A small masked image model, trained from scratch: norm batchnorm, widths [64, 112, 192].
Rows from block 5, named by matrix and row number. Rows with one number belong to one channel. Each number is 128 + 24 x the weight over its row's rms, rounded and kept within 0 to 255. All counts start at 0. Numbers have three digits each. After the name is the row's rms in percent of the matrix's.
# convs0: first 3x3 conv (model.blocks.5.convs.0.weight, 112x112x3x3), inputs 70-83, a 3x3 kernel for each
# convs1: second 3x3 conv (model.blocks.5.convs.1.weight, 112x112x3x3, transposed), outputs 70-83, a 3x3 kernel for each
convs0.59 087:136119117138137143123148123088121115150150145142131128144156145140152163168138140139160156161160148128125112144097117142141020110117140126159128145168149117126124133125148140116163149159126100120127147096114129134103142123115117135094109059100140131104144142139136143114154097110138139137128132138129141131126088126112134161142112123139115097145129126135163108133158109116086130
convs1.59 092:118100168138097130119145083113116114129136134147123133137111096074071108155105142119138127108084110130125112111111092074117135136117119136123141168116094117132130109098119103099143110084128106135140095087117126123112135131103183132165140138149114117143118141122187154132140128108127148161155171130093128125161107087164105141151099116180127112091098152144136133112144100104098119
convs0.60 092:137109115125105107100124126103122118153119107120139133130151119106092138117145129156129125124132134162080153141121129161054157135145153114133124146160110122090131131139119141133154132101142137111147137114162104126172135089123160104166135130113115108122110123125116126098127140158116115114134142155161161117115158104171156171128158135099131145136089155143116144122114111127129139
convs1.60 096:159117124139162150135128092130107108127133095136145138122109157124112126127098083143175127115147104136121158115082098176080134147120118119120145143123135110124120099123154128131134097111111120128122126113115121130133121118097170139138116145136125133124139182128140147111107118112130125149136148136113150121198101093092120096132123137149132135120133116162128132128127105149132114
convs0.61 089:117129166067101131143150137152159105171113166175178158134076085124057084109101101143129129095133139095060147120138160105099159089124129154143114160107116141155133135161106138143181099116124117112142162160115140137156124122125148150120169118132105132155129096125135116127131143101083120146118139163142133089124154158153144141093099122138151135153096113147141130111140118146099148
convs1.61 087:135153106153136172094125138117094108118148123113106122086110136161146069106124107132153133145130098149140122142153149144162144087137157128117132151134153113134124113131109110120133132107076142121118115125162124116124116100116102081101179151110099116119111154097092144124141164161118144133139142172120140155091097109116091103161112104112135132128132119096126116105078119132121100
convs0.62 102:126119127144133133108137142136115124106127151126136137112110133097115151163161134161160147142127114098138141122137119097201055110117149126130121118140126146143111131097105149152106131082169110099107115079153128153116150132085125169119121095101150119133165167119114132143126118135156120162113117128166133109102102107065044125148052125141124114156101110130142134116133145172141097
convs1.62 102:114141138105127143095154117132114125150132139164143127111135149166145149108140093141140105132139139126128140100195124133182126153175113137142132123120097124125136188145126098185102140124090122153131116113120133144137127130114130126125127132119146071138140105135128112128094109148105135121131122107102126076117132104063077125124156142154172157147171121153164131124123112139110110
convs0.63 101:155140137126117114150126139113078091128112116110155122091142112120141084134147099111128126150146111113133147119118116101169148148140184152133120110114098125102113132149116177131143128164136115124153137103119144165099125118127128144148122143125141142128110115134137120151131109120102099105124150130112124122128139119122151159111113162143119139165133137139136170117105176112141151
convs1.63 093:165140133160102133185099102113098137114111107148155119136173188151152164155133104119108127142137132121167118108114122098125135136120103105137125118155133117150109123091154123153108180110150150114123103119146134137134128107148131142118124142141142110134131124132137144161100096106130146081128123125133145150124152151127119167144104159122157107121135168134138142116141128144143155
convs0.64 089:092135137129129102134104158145075104132154138105144169118155119112163135128179126163096174097134148107133148170119159145142111107095146118105111105120107111150089104117116139071151110180117127154091127145116136114128113139115117145150135134099132122086121089141154107124148124125153149112118125152105105120137128140115127119125144114116132116105130154101143138118170132124113138
convs1.64 092:116161124108146127124160125137116134091147138150106124154135128152139115123124133113129141129100143132150149131121107087115129084130128107160142151124120087154125131101129124096175120147122110125115122130142119111101110131146132126115162109162123144104107126102167121154156159114133151145129131140105111163120102111133121116083177139170152099175103134124153069112098111109086153
convs0.65 092:138125142101105113098132119122123139119148135150152136117120117126095137138087110164122138134114102138144124117121108127085139118173052160136130154146128139096125127137135136121131119125095092102122117106127175166128113095110137121108138095119116170144127140131110147131134137112118138132115121152126119126117117108094149120141117131135126118143176120118098145131126107138139109
convs1.65 099:150145158116158155142111167113127144121088121133126125117166088089131139093123126159091159127146116110118161120137150094047087116129134146130127098085101142140149145154107120107107113150134132150138123128130133111114121165206114085108145095117164114114110107118102136135106145128115126145125128135130124120151108103138138092155125113164107090132094139143099155116150137141133139
convs0.66 092:131133171125113091097125133140166129123125123117116087111086073118110124148125152165139094143148098087111129136129134107137157119148122146108147123119131135108107125104110133092128140140128103133138128115139114135124105100090147152165128133133137178180115154114130110114152139106154160094113102127102072109139137143117163097166168127093145117152116168114126123112111117122134122
convs1.66 119:138137162137162139128135134138121124132107092113191154139162160137112157114130100126103126112161117140131134110118129156175126134163122123101120138119099153111122114137134144139150122103125126133126132129123138130117105073117133060091141146123140122121150111122104136124105135129151108103142162125119122112130122121135122132130117125171124160100128106159141142121092110142153109
convs0.67 104:128142111090155128129133107117144139159165147152131117144220182212154168151138141118109135132164186143123126132132104147085116118118121124133125107103142110128133093101138069093082107138066087123099113111105117115154139142095116099130130118143163109125109143131142110134132143121111151117126137134132150111108089120118139099128117155140121145147092126056099099119146087090061094
convs1.67 112:143133110110116130164141137139113102120065118155153120098148103146127085078056137134116133126102111119137152108057119088148154136138121116085147138097143108157109149139098114111135127107141126116115116129129122133116159156127132073110108127139126157155143179127145143167163097165133124153143151133131136119138096139146122130111122147162168114118129137078171145168139146111136152
convs0.68 107:133135135164158114140146119162153117175234114137124147132124132155145133123107125111124140128152159148138080110135126118063147129180127103127100154221176115148123127134101096031130113135140177147149148121141100131152118086118107154125121111110142133138102144137132136142151153126162154120120118154096106135128120125114143132157125115127107132120104172082093142112151150120108097
convs1.68 095:154107131128107107136159117133134111137129113121112121119072126100118096091182108142116097138109111104109152140137135160165148147135158141123120128068120120133125212114109102058158116151180147113104114111127106144155129115129119146166142085107132158155155121157127141120121127153140116161149163139147130117171136124115117132170175127113109148137141131126143108121170160128134166
convs0.69 095:178121155110154145159166123119153125110169098129152133158122118130142123129128134156105118149078114168124115104161141165072092149090143106153117150161093135137138120126148132161121109135112102107121107165107117134124122104138097121137123115128147092103139118111111115109189143096146051144108158146129128100163148154126117150092097160104157170116119105124081127092106113128122114
convs1.69 099:132094119148125129144129099107112138143134101122111134138126132144118110148114129143109107138130128134148110159135129144114108130152113090148093127156113109135101105087129146065147114157127156149122116103128110116143167136114116136169091126116114133136181158125141148089106139131129161093142102106138119122105150122108130133200089110085119155125150155103136130135156131135099108
convs0.70 140:137140128139149116128115141139112144121157117147115142160165113150115146115116105149127130118158125132107107140144119187000158106155102111121107123255108106120108137131121134157146129150119129143134147146143100124138121124137104105119125130117167135121123132133150137135131146137155117138136125137106113120182169144117138127121123123094088165148151125094138141133122128134126132
convs1.70 108:130128151109092105121106165114135124162145121142134129110102171133142042112069115132136116125141124129147132129160119160225145133151138103130127151070139152138123120102117144071156152137148121112119126129146118134126137122118130153141152128149108142120117128122154124134140141130132100152113161143102127157140117050095152150164146122139083121129126153126099115103138094088099073
convs0.71 089:124121099106154138126110122136150144164041130150128133144116135144089098131115115127103110123179105122133095141135140144112142151092099129137152152159117146135178122128160133138129116127121120110097141165124126146121120110084149145163135094136128114137141190098130105136147146141132016120159170149131125111120145138111078117145113111110128110094125101105153159142078137143162125
convs1.71 118:156134142113022146122105136109094104133159121119132111121138102154151093134156123135128130118102132148134130103115114131132137107114135070066132116098133142125119143141111119158111072122119117145119131246136125139115112127120119098129151146123128144114159142110111109131122111137108133117131117122143188176057058122162123083109144134144141118122083121138092109116130121122112140
convs0.72 089:130132099123155097142150105144108127131163119125171111110170135192165133109117124128156138153149132106128126137108096117105149144107100147133131129143153102190165166090145106164119129140116130115125141183113100139123118107138121166073120093113114125109142077117111090118089131124082123118123135150115116142118138115127125147132102145129125141158133147137159135147134147140151163
convs1.72 093:123098119148112101135172144145120101085087096148125111188110162120159071107103127135114158122141126102165128121116094093088082158132127146116132102089157156135130135158122128163136142165136125115111115158165129091117113114119101069113144148161144169116158183135147158135139122149134124114157137156136120146155157129123129136086105133098183094107115127136177132172108136121158128
convs0.73 107:098163128141111120118134119123120142089169156083093151122206121120157171155093134108126184110154161109152151100106112143102112145092178134114137103139112120133125136112136123187121117113117129137112119111131150091126116104128123124130148123111103133111127134148159133127154105122142113124129139161146099083093163147093157119116142141101128115114108161150153118113129139121136132
convs1.73 117:126142124128116116136118129123144127060106131142116115141137119166146127133156101137138150138164126135131131086170129032146136118128136122145132114140104136143136154134126132151143080092105124135138137112137137075132124115151130149137137150118104149134118141153120141175130146121143098120122124138133126124113109149132074110113123128145115151127153129148134132122166096126123103
convs0.74 115:140118142113152149070155111103125158116134106154101102141114156113136168146131111095129132126154129118130139155126135135177107142148147149140098133172105149113134156115123159109171142126124152144160137132094115126092123165121132129107108107115127114120117120150115112110146121132158127132144126123117141086077105154139097158131137145117130166162140166151152100131186134131158162
convs1.74 120:159137093113203111124099144141146097144141130135117130113119107156099114101141151110109148127101142139135088181120103157172134099159124127156096143131135131131140113089141165128141114169146147120130137117119128132131143136102115141144091147125100142117129159141107099134161128091136147146131175129135105121140177047086119180140146128110119121125131133133136172101162147193154101
convs0.75 092:176117135155157154138088096114129111129139196149149112144162148120139138085165145145117119137178110117116126097108115135166126131075074129127147122104088103122124151137141101132110132084108133117141118108120118105143116167115143113144146191158160135154159121070150116143148144156137097108122081102123146145117133146119075157122108117109134118114138083079120071108212147067191109
convs1.75 083:144098107164109104145112123139129112101130132151153118146117109145121174104094101122125102129115151127125109023086117105138152137129112174107113121124131113161102107106143109156121139131095116143126124145120120109119134140133082133115101121117094111115125156109149101112138126128143155090131111085110131100136124133087154107116083143100120114117145125116152141134115134126134133
convs0.76 103:122132106119152113130139157130108136108127174122159152116113124100121112085083117138118140176142132185151117102120132134160152107176068111095130096106166089098111179113103132098141118151137126142104096100069153067175131067102138093160113152088108114156117172150140141130136125159119119131145122149159127162120152104154103093109146182165135117155061139108114155107118149091112095
convs1.76 097:119131142163083135123132124136100102125147149123167165165143119125170139177171144119130098140133130132129115098124112114185125131186124130115109106198130136128099086128164100164131091148135139110119122136131147138137140126117129173155125147130118125087094067059080081131114121125160153115148141123114154134127124166131150147122129125100109153086112122102132147114093154128113087
convs0.77 090:128127110141137137161110137135090142118078135118121130138132135130111106130149110119126117162128142091217123155160142131090150113139089116118156113069142112089143094100088089142107107139096108106158161108131150107148129159139142120136116103135116104131127119153132097143124126134101092126121134111104130137136130117134111149128126125131109128124154116128116105141115109124114121
convs1.77 093:138166101130155165145178119126109090157142148135154150132113127119141115169109132134104119105153122120109136106103052150096135163138151142088118120137136135155145133098121136132088142123125132112122125126106126124108139124127152154144110112104137141162104121143119093106108122149135105135144121130152145127116128095122129101143150137138151118126119169109143161137144140145100122
convs0.78 122:110112142131125143086146157126109125136130099131144127104085123099043130089131151115137092139086118109136109137121112162166139131115147135113127165044134106076133098100124155152119113119109134146135097159127108128115125115118101093098134113121072152121125134118162132110118145121136127120090142116096063129100086140145126097124126129120147143148142081115128137118119119141135128
convs1.78 121:132160169111114141136096127132128150120136141142133115110129153102122093110074164122114142107125130132133136184093135111112128099113120126150146120124103123120105137087122161097140120100160130123132122096116117127131143117089149112141130141107115133124151158115108124128164128138123113145149169137121095100149055054093066063152101162119122132129145116183124100127084111109137132
convs0.79 109:149110147144143136128134134118101136153116129132162096102115089139206226121126154128164125125156166131143147122168113150076105156147122092098122150125107106182107090133103127127100204140141129114159126131119114159155114154133143157148138126121154121121158132069114125161139117135126095097134123133082117155117085078131134052120107137120148124121130120121112121129124125108130120
convs1.79 116:160147121131126109091142159097067140122085099168102111165178169196204112094111136151165143116142180136093159049059143147058112152121121134135152145166121136146117161145102114120128096119126128139114084144145131141146151114127102089100098108117123142147112135112145162137121112142105118141140149139113152128112125121121100150137139123117139112118112145116159128111133141125090122
convs0.80 115:153120119168109093118170154108111164143149121145144125161172103152128146129176159145154148121149170127168167126139117129111158127110163123122126113166127102112154102099147110107127113103085099106160160104152149129119110132138132124100152132146114106156163152136138126148109100114133112137090151117150103062120117124127085097109138113136084134124129118122122134137148117112120124
convs1.80 112:125146166102129119113145118134071150145139101134134118111173124141130107135065104118135148113090141123099126114076146192098143129131120139075157147111125127123119104105114113091124143134166122128122148122130155123110100124127138114103113149137139147124131141106107126107135127125117114108142128110115114141117103105144118097117119110124125095123127151144115135147090130124136153
convs0.81 090:139130140109120090122135138116087120119120136127114107111109136118110131116139149124170163122130133104123146142125121128104129122146137119077063104139116119083119101139155133136161127183134141122127139102113092112137115156155120153140123120110105151123113080136144144134111135130123106128126125137114095123171170137171121118193145142149116143100107104123141124136126102112101118
convs1.81 093:149130155163111109125122131143118113143130141120099136085105078135090136120159109124137108120109156136134161132080147118089089103063136155106134144120114129131104135131142148083151113151101130110129132107098131129131096118121144130137105115135104134113152128156123130115160113137134153127129131155121138098129131130128132116162116169128145104135121116110140119145109115122144139
convs0.82 109:151117105133108099147117123118150133111121127124112117083188140121164132131093118153136112150130136112108122129138112132178124100167102115107150102052078130106123134132165148109156098106141146146123113044150134130148119097135111165110132138107115120114127127135139128129131110116117135104152119140141117125141168182143103127165145126121146129156115173172131134162071125161128141
convs1.82 108:130110119130117089111126106157143136120108155135100066125121108139088123158157130126124138147118136123139168184135118154103077122055112119110129126098140126129181109131136155170126124122165151127142121095155144103136100123134085119085178159171128126146120098102118073096146132133135096125108102133129130107127138118131119119109144137115153157112157095159104100127099127134120131
convs0.83 097:055126152119120147097095127112123139115098141122141113133112116115134112133123110149167145127123112130094149089118104121080156107084113128128127148156160142111122128126128144173086096124105160104140142180122152149129143141121128140165130093105126114130118153119133094142133128125118080135121128128111148124123104108144128118092087090109134121079090125126117124079091148139176145
convs1.83 100:125159102137108137098126106099129091134116084108148084205133150134138109098171121109118091099132089121126126083134123122172152109144145095148142093124119126165132104133111102184165142165162121136124141103103131125130104076140130072070142151152109112120125123135104127106127111142124074112109105140143119174118120119122122110089126101105084101128088104129153140132137147125151147