{
  "model": "masked image model",
  "dataset": "telescope images of galaxies (Galaxy Zoo DECaLS)",
  "train_examples": 44167,
  "image_size": 48,
  "crop_scale_min": 1,
  "horizontal_flip": true,
  "method": "simmim",
  "mask_ratio": 0.6,
  "loss": "l1",
  "arch": "resnet",
  "norm": "batchnorm",
  "activation": "relu",
  "channel_attention": "se",
  "depths": [2, 4, 2],
  "kernel_size": 3,
  "stem": "single",
  "avg_pool_shortcut": true,
  "dropout": 0.1,
  "widths": [64, 112, 192],
  "init": "trunc_normal_002",
  "residual_init": "none",
  "optimizer": "soap",
  "beta2": 0.999,
  "lr": 0.0038,
  "beta1": 0.9,
  "shampoo_beta": 0.999,
  "eps": 1e-08,
  "precondition_frequency": 25,
  "max_precond_dim": 1024,
  "merge_dims": false,
  "one_sided": false,
  "adamw_lr_other_params": 0.0013,
  "grad_clip": 1.0,
  "ema_decay": 0.999,
  "steps": 17200,
  "batch_size": 384,
  "epochs": 149.5,
  "lr_schedule": "cosine",
  "final_lr_fraction": 0.05,
  "warmup_steps": 340,
  "weight_decay": 0.1,
  "adamw_weight_decay_other_params": 0
}
Rows from block 4, named by matrix and row number. Rows with one number belong to one channel. Each number is 128 + 24 x the weight over its row's rms, rounded and kept within 0 to 255. All counts start at 0. Numbers have three digits each. After the name is the row's rms in percent of the matrix's.
# convs0: first 3x3 conv (model.blocks.4.convs.0.weight, 112x112x3x3), inputs 104-111, a 3x3 kernel for each
# convs1: second 3x3 conv (model.blocks.4.convs.1.weight, 112x112x3x3, transposed), outputs 104-111, a 3x3 kernel for each
convs0.65 096:168114159139110134131140139154082139116122142147128108127131122146107140122130129081141119147112103161149132101118152132119175129154148083098067123164140056139086133117077124145129073094130155147150143119115154160113
convs0.66 092:142119141082101139081114125134108139122065156129079143134123126117100170119173161155167084120089130134129104175165147153145148131168113114131105160180130162093110119157194173119162102105175097124120115114127142120137
convs0.67 100:096063059136143134102117168137132137138125151126125097128139145136105127128102148068111130114143190136179131124113131155153165123186132073130116126111091092157160123115141123073096193130116109134117172164104132149095
convs0.68 104:082152170132138140155128094127108127098082136128125112084122169152159141156138104137128112068120123104131139112127131085102102125107107146129124137123125143117114147159173152116127141127119087086096090150127110114089
convs0.69 090:115148103129131168124138149140123082122176139125176119139135131105106147119160136215132126136134133195112113069131145124143155110134129155121118121111117128156122099143164181173069115098101113114112133128146129110163
convs0.70 090:122116133131134159139141128104112101083119161136099103131165103151081120151103146118094137147155110128144160145170180126117168128111166137155152141169124156126121184157138178178131105137154104136147102084087085080125
convs0.71 108:108115127119122121123110114113177141145125150128145073136124119148127119140107134165152131171115101188133147115124131118119098117086153089139152100129160114150083168111113144108089156124160142145115169094140134103151
convs0.72 114:127104150147157128123126130122164121153072162124202102129179129165000132128128152100134125159131124144116124059148145111255152142147113143129124159153105142094108137126116145129154115123100104172133169044164144119121
convs0.73 091:110091098129077129071075110118118134138091119120100106129124102137148136119148163128117150143124121124113116124095138087160142130127147135140119136148133110158100137176180110124101168152144108139060119126119139121113
convs0.74 107:145121114160144163146132089090125149104118077167104046084101135076132166105146156097134125119125141095131112128122115144090131145108106122105130080082129135144130077135095115115126129150139156101158118174125117099076
convs0.75 100:148134067162129116126130156095144086142125134104078071145121104155162136117152137078129081126147122169119091152164105179168185131144138146136103100111153092103146133110109161123122137119112086130123103139117124121095
convs0.76 114:116091156115097095148121088118107095097142148104109155139135103108152169121141156120167081132145117100089129124102134129112131140116135134068126135090129162079098112146120097155097155150108119111142132150122116144123
convs0.77 094:162163118144146112137094122158170115150151169121152082122150133157166101123143091115181168136146132084156137146121132145147146108098129107074146135143129161115104132084150122139106138072101142111146121146138136119156
convs0.78 090:138164163151147147101064087136134095127102140125119095104117136161146097130111127096140095144099131188153135116134137164157158132125135135080154135131158125134090137145198149137130158118140142183151167153158118112163
convs0.79 114:108139155112126109121117086126106132074144101098115117139132125112159119127178122124130133143089137113123138145144119103021103091134123128155114101106142119118146146145166078058132144172141112147127085120128109177137
convs0.80 107:103096095127137099136120141131139113128119167079172120099103100127113124157158141121100068147135117090121147141109106129135135129102092122097125109132103123137114128145126175125099089119088166136148090068108123104103
convs0.81 092:152109154123122144127088146127117160118143148134143149123120129122142203148142108149105120167117103105115125105104162094162210079137111139164136160141113146137136133145135106102144140118115139125133149139145146120131
convs0.82 122:125125114117149116168138117113123094114140105147128098121129117117138142106049168124121124082141139112128143099147129175167136143150115121103145132105095130127131111124101192175168130114157140153110160146177148033133
convs0.83 105:142124113151117153134140146151126122119066210130140168111115149087150025134163166128102124160085118148149127146094111123130102164141101088112074098123100122121104109128165120141122125098099120117129128096000100116130
convs0.84 088:147129100158162154141122117171135090179117158131149135119134094144160154128147141121142089129101171132122136138154090173186084085127102155119122097121147148113149150143153170111141082122138090156129138114139124148123
convs0.85 102:131126113127075092130134128164146124142098104148080182160144163152077116156104101124138117151077131123145106145119164138122114102119152137099101161148120116141150136158080107135188158159154117114142113086114097136132
convs0.86 100:149125134106115125138127126155135142156106089149173166158127094131097087116127118173098147175078150113127100114141147121142129142172157121112121155153115069121131162080134120112150127097139137111136135142098164160073
convs0.87 091:133135152127118161146156159174086107119165145120126110129133097109175135140161086111141122107129150152134104146132138136084148157135141110130121129125097100115105113119108126166155139096112113143169127106139136135168
convs0.88 086:131116124111107104138073120075108058102107094075112060124125118129108151110120112132144098157121113104134125154099139142066126084086150135123130147115136128120171151155145163169156183186151101163142176118137140143169
convs0.89 106:162180140106133106163104127130119127095149135127133189117119142079086120103120120149115086121185128130120101126124144138148150144147099124129151127114138140126143112145123095088080162129114155169163159163169095122149
convs0.90 100:095132144062123133096109123145103159105128115129128124137118134151163134085119112130181119098095094101111120160114127124159141114117103162133129121101148133142131107132147151116142122135088134136160103124102115163117
convs0.91 103:139159137120175114140161124150157130090103117122133104172140128083110209051158162145053097098133144156148134133124109171126161140118159125135121144096114150105119174145110112123140175150097132107120127124142100126127
convs0.92 115:114103109115076128110147190102108094088114125098122137121107103137147138105110116164134140084121112154120139146116112107110124105161173153102134086051137108122135112117100141136124146136120138127135135195137160121124
convs0.93 113:122145114121120117126153152159147127090128134150148124142189124134070150165061145148133125146106130158105112097139117200172109129145134144113096158166096131144136161111101126175114125132125131147134146137175124106156
convs0.94 098:130117124113131129117150151082142119139134122126135090166117125114126104156117132118115155140088146153104092104113132124121122125094100131163134093116146114141118134129205118087140167126128140108098153164099129149146
convs0.95 109:095096126128129124121139115120088123130122152076112113102137134139153177145114111151101159117154138180141084151132131138092117100111093107137074143110084136099126075135124142142155129145122106123145123149126127155126
convs0.96 095:117090129135094155132123090131113136072106166186119166135144109118132182146098109123157131142157131117100133106176113121145153129096112114135115174123123141107145090106136141074120122151150133147107113146174107152108
convs0.97 106:080134161123134108128152082151121114115122157120150116150125138136082157130121122149105113126115131106122150165108109104040085151101139133097095116071098102088081141119107139116138160147114126154114113124139135151169
convs0.98 107:114101137141113111128133120119154136101166107079058096133109111117133064112165120139098135135127129117153127159133100076134161119097116117105121087162161143088094164098161145126111151150126154154119119150127131143126
convs0.99 113:144154087136115129093169111128142063131149116124118138120131123086060146133133108128107138103129102121110128126157128132157113126140109126129112148159139080134146178149184137132167097153143150145162140085155160162130
convs0.100 096:142094079130114102145148149149137093096178165117170163122067099094119133112112168123126187200112104241138106132121161141154144108120166103135113087097104113096110098117137152144153135116162160142137145150092137153137
convs0.101 095:115092126137122137118179117093129143084130113100120119145125088163096087157147090118100152194078136202163138081127075124131100123164117127105115094135138120117123116110094125107135123086140149138147107082123126132111
convs0.102 090:156136119114130133194133127134082118119110101109113098164105122119135152132085142177150122113144177107114106124145152121075164137147112137123140126145135182155139082091120115105115175174127109130114137147123144130146
convs0.103 103:127112103157176156140127098129088090103119128068119134131131093118131142125111118121132121097140134129119130127069090092094095108093081110147120125071112163134124109129135115134148118140119128142151132098165131137119
convs1.65 096:158098160105108142120147102149119120119123109127147121112124159126162066123111144135136136141149142154164153136100143118107163126138155123136154112102098143129132122137119156099114129136124135170134166210145113143130
convs1.66 092:134137113094119141104103116178152126085163155153105123166132119085116111138162088145114123088181145140127103104137134113160144146106138101149120135095128100127145112123132116118141108136040099122111126198159110142124
convs1.67 106:110135148143116097154145122131139094157137151161164162073152124120112131130093128149100149105107115082139105103122141154115107134132098080060142160166175110117132157173139154127116102165078159116152136097122101138125
convs1.68 105:195133113140098121077090166150127189130124159126146120104133139119120129129147139131123133189109182138157125139131119124113126123139161138084121122111123082113109074170082119118092101064095189098093097103134126137166
convs1.69 084:101133124117145103160136091128089115134100162140072070131129140119162112094121135150141145138149111124131085120105163122068185137136161134084130140121147130121163126190125135147164141123171132137124131157138128100145
convs1.70 095:083130114113116139096115136093144060085118139142128120175159098133121126148107156156142165164132094143169134137130105132137135112115048146173120118106145137127138088137126163092088117153110081147120135153164108100116
convs1.71 108:164126097138100098130100151172131132107128170128152141116105122086102147136136112119124140132124091124085094179157124138179144121119128123113137114176121132149089098188112148157108152127093139078141055120141123139131
convs1.72 100:143140174135091112142170124119075125097175087080086101123097131125176122122111122130152131114116107125143135132145115133121113121122148129172163152119152145130173137148090148096106131116121127100134125040096130091137
convs1.73 089:126097079136105128121103115162178160128166100166134180128113114119133140122132127079124126143123098080099074110134136139148127118145100125131126126100124150144151163137136162128098134103094128141125127118153133132131
convs1.74 106:144101114113102120142130137173133124162126091153112135112099156127109151140132168129098155093081168139163143162134133160128168113136138090112156131172099101138123067130145139120098129099151135109115058108187113188136
convs1.75 102:130144134183098105171146140144152144105140118157127210111100155116098139143134109106117116095105145115159160169109122115100123103094146125120168141135095143158136144141180113158118123131197142122117132103158137125134
convs1.76 114:143123135154162111159140133170172124128125135148113106109087114159137115105149101121112139196134124118176114119127105116143142141167144124112130094092105143084142167174108138132156133139173129134082133142115149133149
convs1.77 089:115140121124106122141101172072071088108124174110132178132107143120122136125168129107121096048092167034139152153099194133073158139142155115132154138121077119129129129110118112158169101168176123141117138121124121104114
convs1.78 099:163150162109109114117091139147133146100111102089148149129078109123086131120121124113130115169144121154113182112148160103120085149141139121145121155152174092124147116158116100135161163130183153155160173165113105130143
convs1.79 099:102092114104133100092152127117140164073138067127131174120115152133108141127135142133118122122117113139103112150166117154142131152120101119125133137100148116143134166153121138126128108129069117094094107092109107136125
convs1.80 101:107112136139126112136148167118109133123078119125138136136171155152107120154144154106130161125182147120102094121144115109135141135129133111083144146078127123134116100152136139159115101123088128126114123113117088076117
convs1.81 076:096179142094123117104170110104170161130097130156138161101118114108182113152136142129139125146149113148161125091107148064140126125132158143122134120104121133115127113132089126132137131146139158153119138143138125128124
convs1.82 120:075122161100147112156171124075160131123205074126111103118066117147084100110139123124090119121117130125124156138119139116144148156143127088123153090158139078110088146135084120126103135113104115088096102083131115105095
convs1.83 107:083144109130112112114100099131128137086154166110169092136058119115088133127112166136119107123110109104151116109131120128167128135117140152139087081135167168127113125115153121158134098144132104112145066167178115161152
convs1.84 081:129142128079103154185124146114128172104149158076121094121122138112136132103115116061110177055159148040152161178094139083127118186141194170118088122120087161133134088138149088152144046123122125128124137126142137133121
convs1.85 103:144113127108160121124099110119142127174187081133151113114135133137151106103135084133109109115156119097157107112126137095124129141127127120137144116110115120143128100147128072161174153094159179151108118198106105137132
convs1.86 103:130093126097096122150100187145129117170165120120126128137128172154139153135147177169137115171152161114113087137129111133133133146148129146123129093122148133138065099147114103116094135132097145129071198154094128164108
convs1.87 097:127128134123099120148139109110101150119118136162128102178126128149089151149123137103151151138166171155140124123110139091127134143136162172099131099152088144098153131133138137138128128163142173136114180150157144149139
convs1.88 101:140148132133157138141118146120141122094116123133146119123145148124106125136130137125142150154131108122170136110138150129113139129150123119123125133106103130119154095115130119181151152113165110138126161068180137160131
convs1.89 098:123177160116121151144117125124095132071113143161152161155153161131129140153159128155114111163136130136150131133146177091148114152146106125095118097174126127154128114141101149128111135123113128115128098140126105145130
convs1.90 103:116110127124128124130154160127142106148113110104151089117126162081099127110147154124117117124098084175063117160089106120122088113130085100165143130150138117127113128129066115125093179084158120124131121093166118155086
convs1.91 110:118086163146085185127122166124106134109136087118098098136141125153141126095144073110088153124087178139153107135155106110123150079119126129137102118119094132114149146104142086145134142112125062133158108161156132140094
convs1.92 109:160128080143120121151093094108124068108149114087157132116092091106107146136130136143138094122096095116119083093119157131208129140116074107127109108126085122133127143113122124113117134088148165133145170112132159157160
convs1.93 115:123122148166107111148112128109128119163170157124088070116121117063142127137120129119125133106118108112139117144111126138149145155107110127100109124119150145127111169151125176125134151159151107122096069178122118100127
convs1.94 096:105145101129152140148167103114107125129111131088135084127110153125104114142125123079141099100109086137132073136136111116101131168133104134130150111144163109099164099095107142114081118137096129129118146108158155128123
convs1.95 099:122115118121151126116167128055150123131174097137136203146110131135132115162111143141120090161120164143165159151104083075046124078160160130141114125113108141086135114124093114121130142153167099156107144121117106135120
convs1.96 104:148145146122147188121142174150115035102129108159171136121111108136119122132139106121090164087095173105078176131110119129099096140130138136191148131151088124160117127118111134122096141089075160198120104115151145159153
convs1.97 095:141105109164145162086134142159148182136183119133146143118126120092158125130093122145130122153180113141135132118119143129127135128131112120141145120123118143128115139125122132138140124170122125155145177146114115135145
convs1.98 104:163170157127162127109129115148128118183121140144106151145112096127120133129159142134108131132098100128134116138148159146162084112145123121124129126187134118109106103112090110105088111124107147113131100087111155170105
convs1.99 112:099119179113107116163123089081199183135107099158139130116132141116079124127096121146113153114100128121125128164124157132112114126150099121139107128143149094129131146148151151076124115152134075126152131039135145155117
convs1.100 094:128109089128166119120147114169140108107162153126117166143153122129125134127151139095145083126139080090087121096138157144176150192170126121133132093125148126117146155134099112111122091128114137120131119150112122105093
convs1.101 095:137160169114123143178144161128084115110133123154106106130096128125136148135123119076089152167138036152155091135088132166134128159107133151139157093143153130119117148162120120144131154160095126122117166136116125120088
convs1.102 117:110132133161139131125128121139142139108094146162138118141130093111178116102145115126152110084156131084165139120122133083140174109148160129061124140104144148131126136156120119144140115173198136138162138138097136118168
convs1.103 095:152117090134148156146150154170185149168111111171124153136120139172143097156150136131139128131155172116142136143127132157092110153127127130096119094124104085110088112114104134081135100121101157179132160048117150143136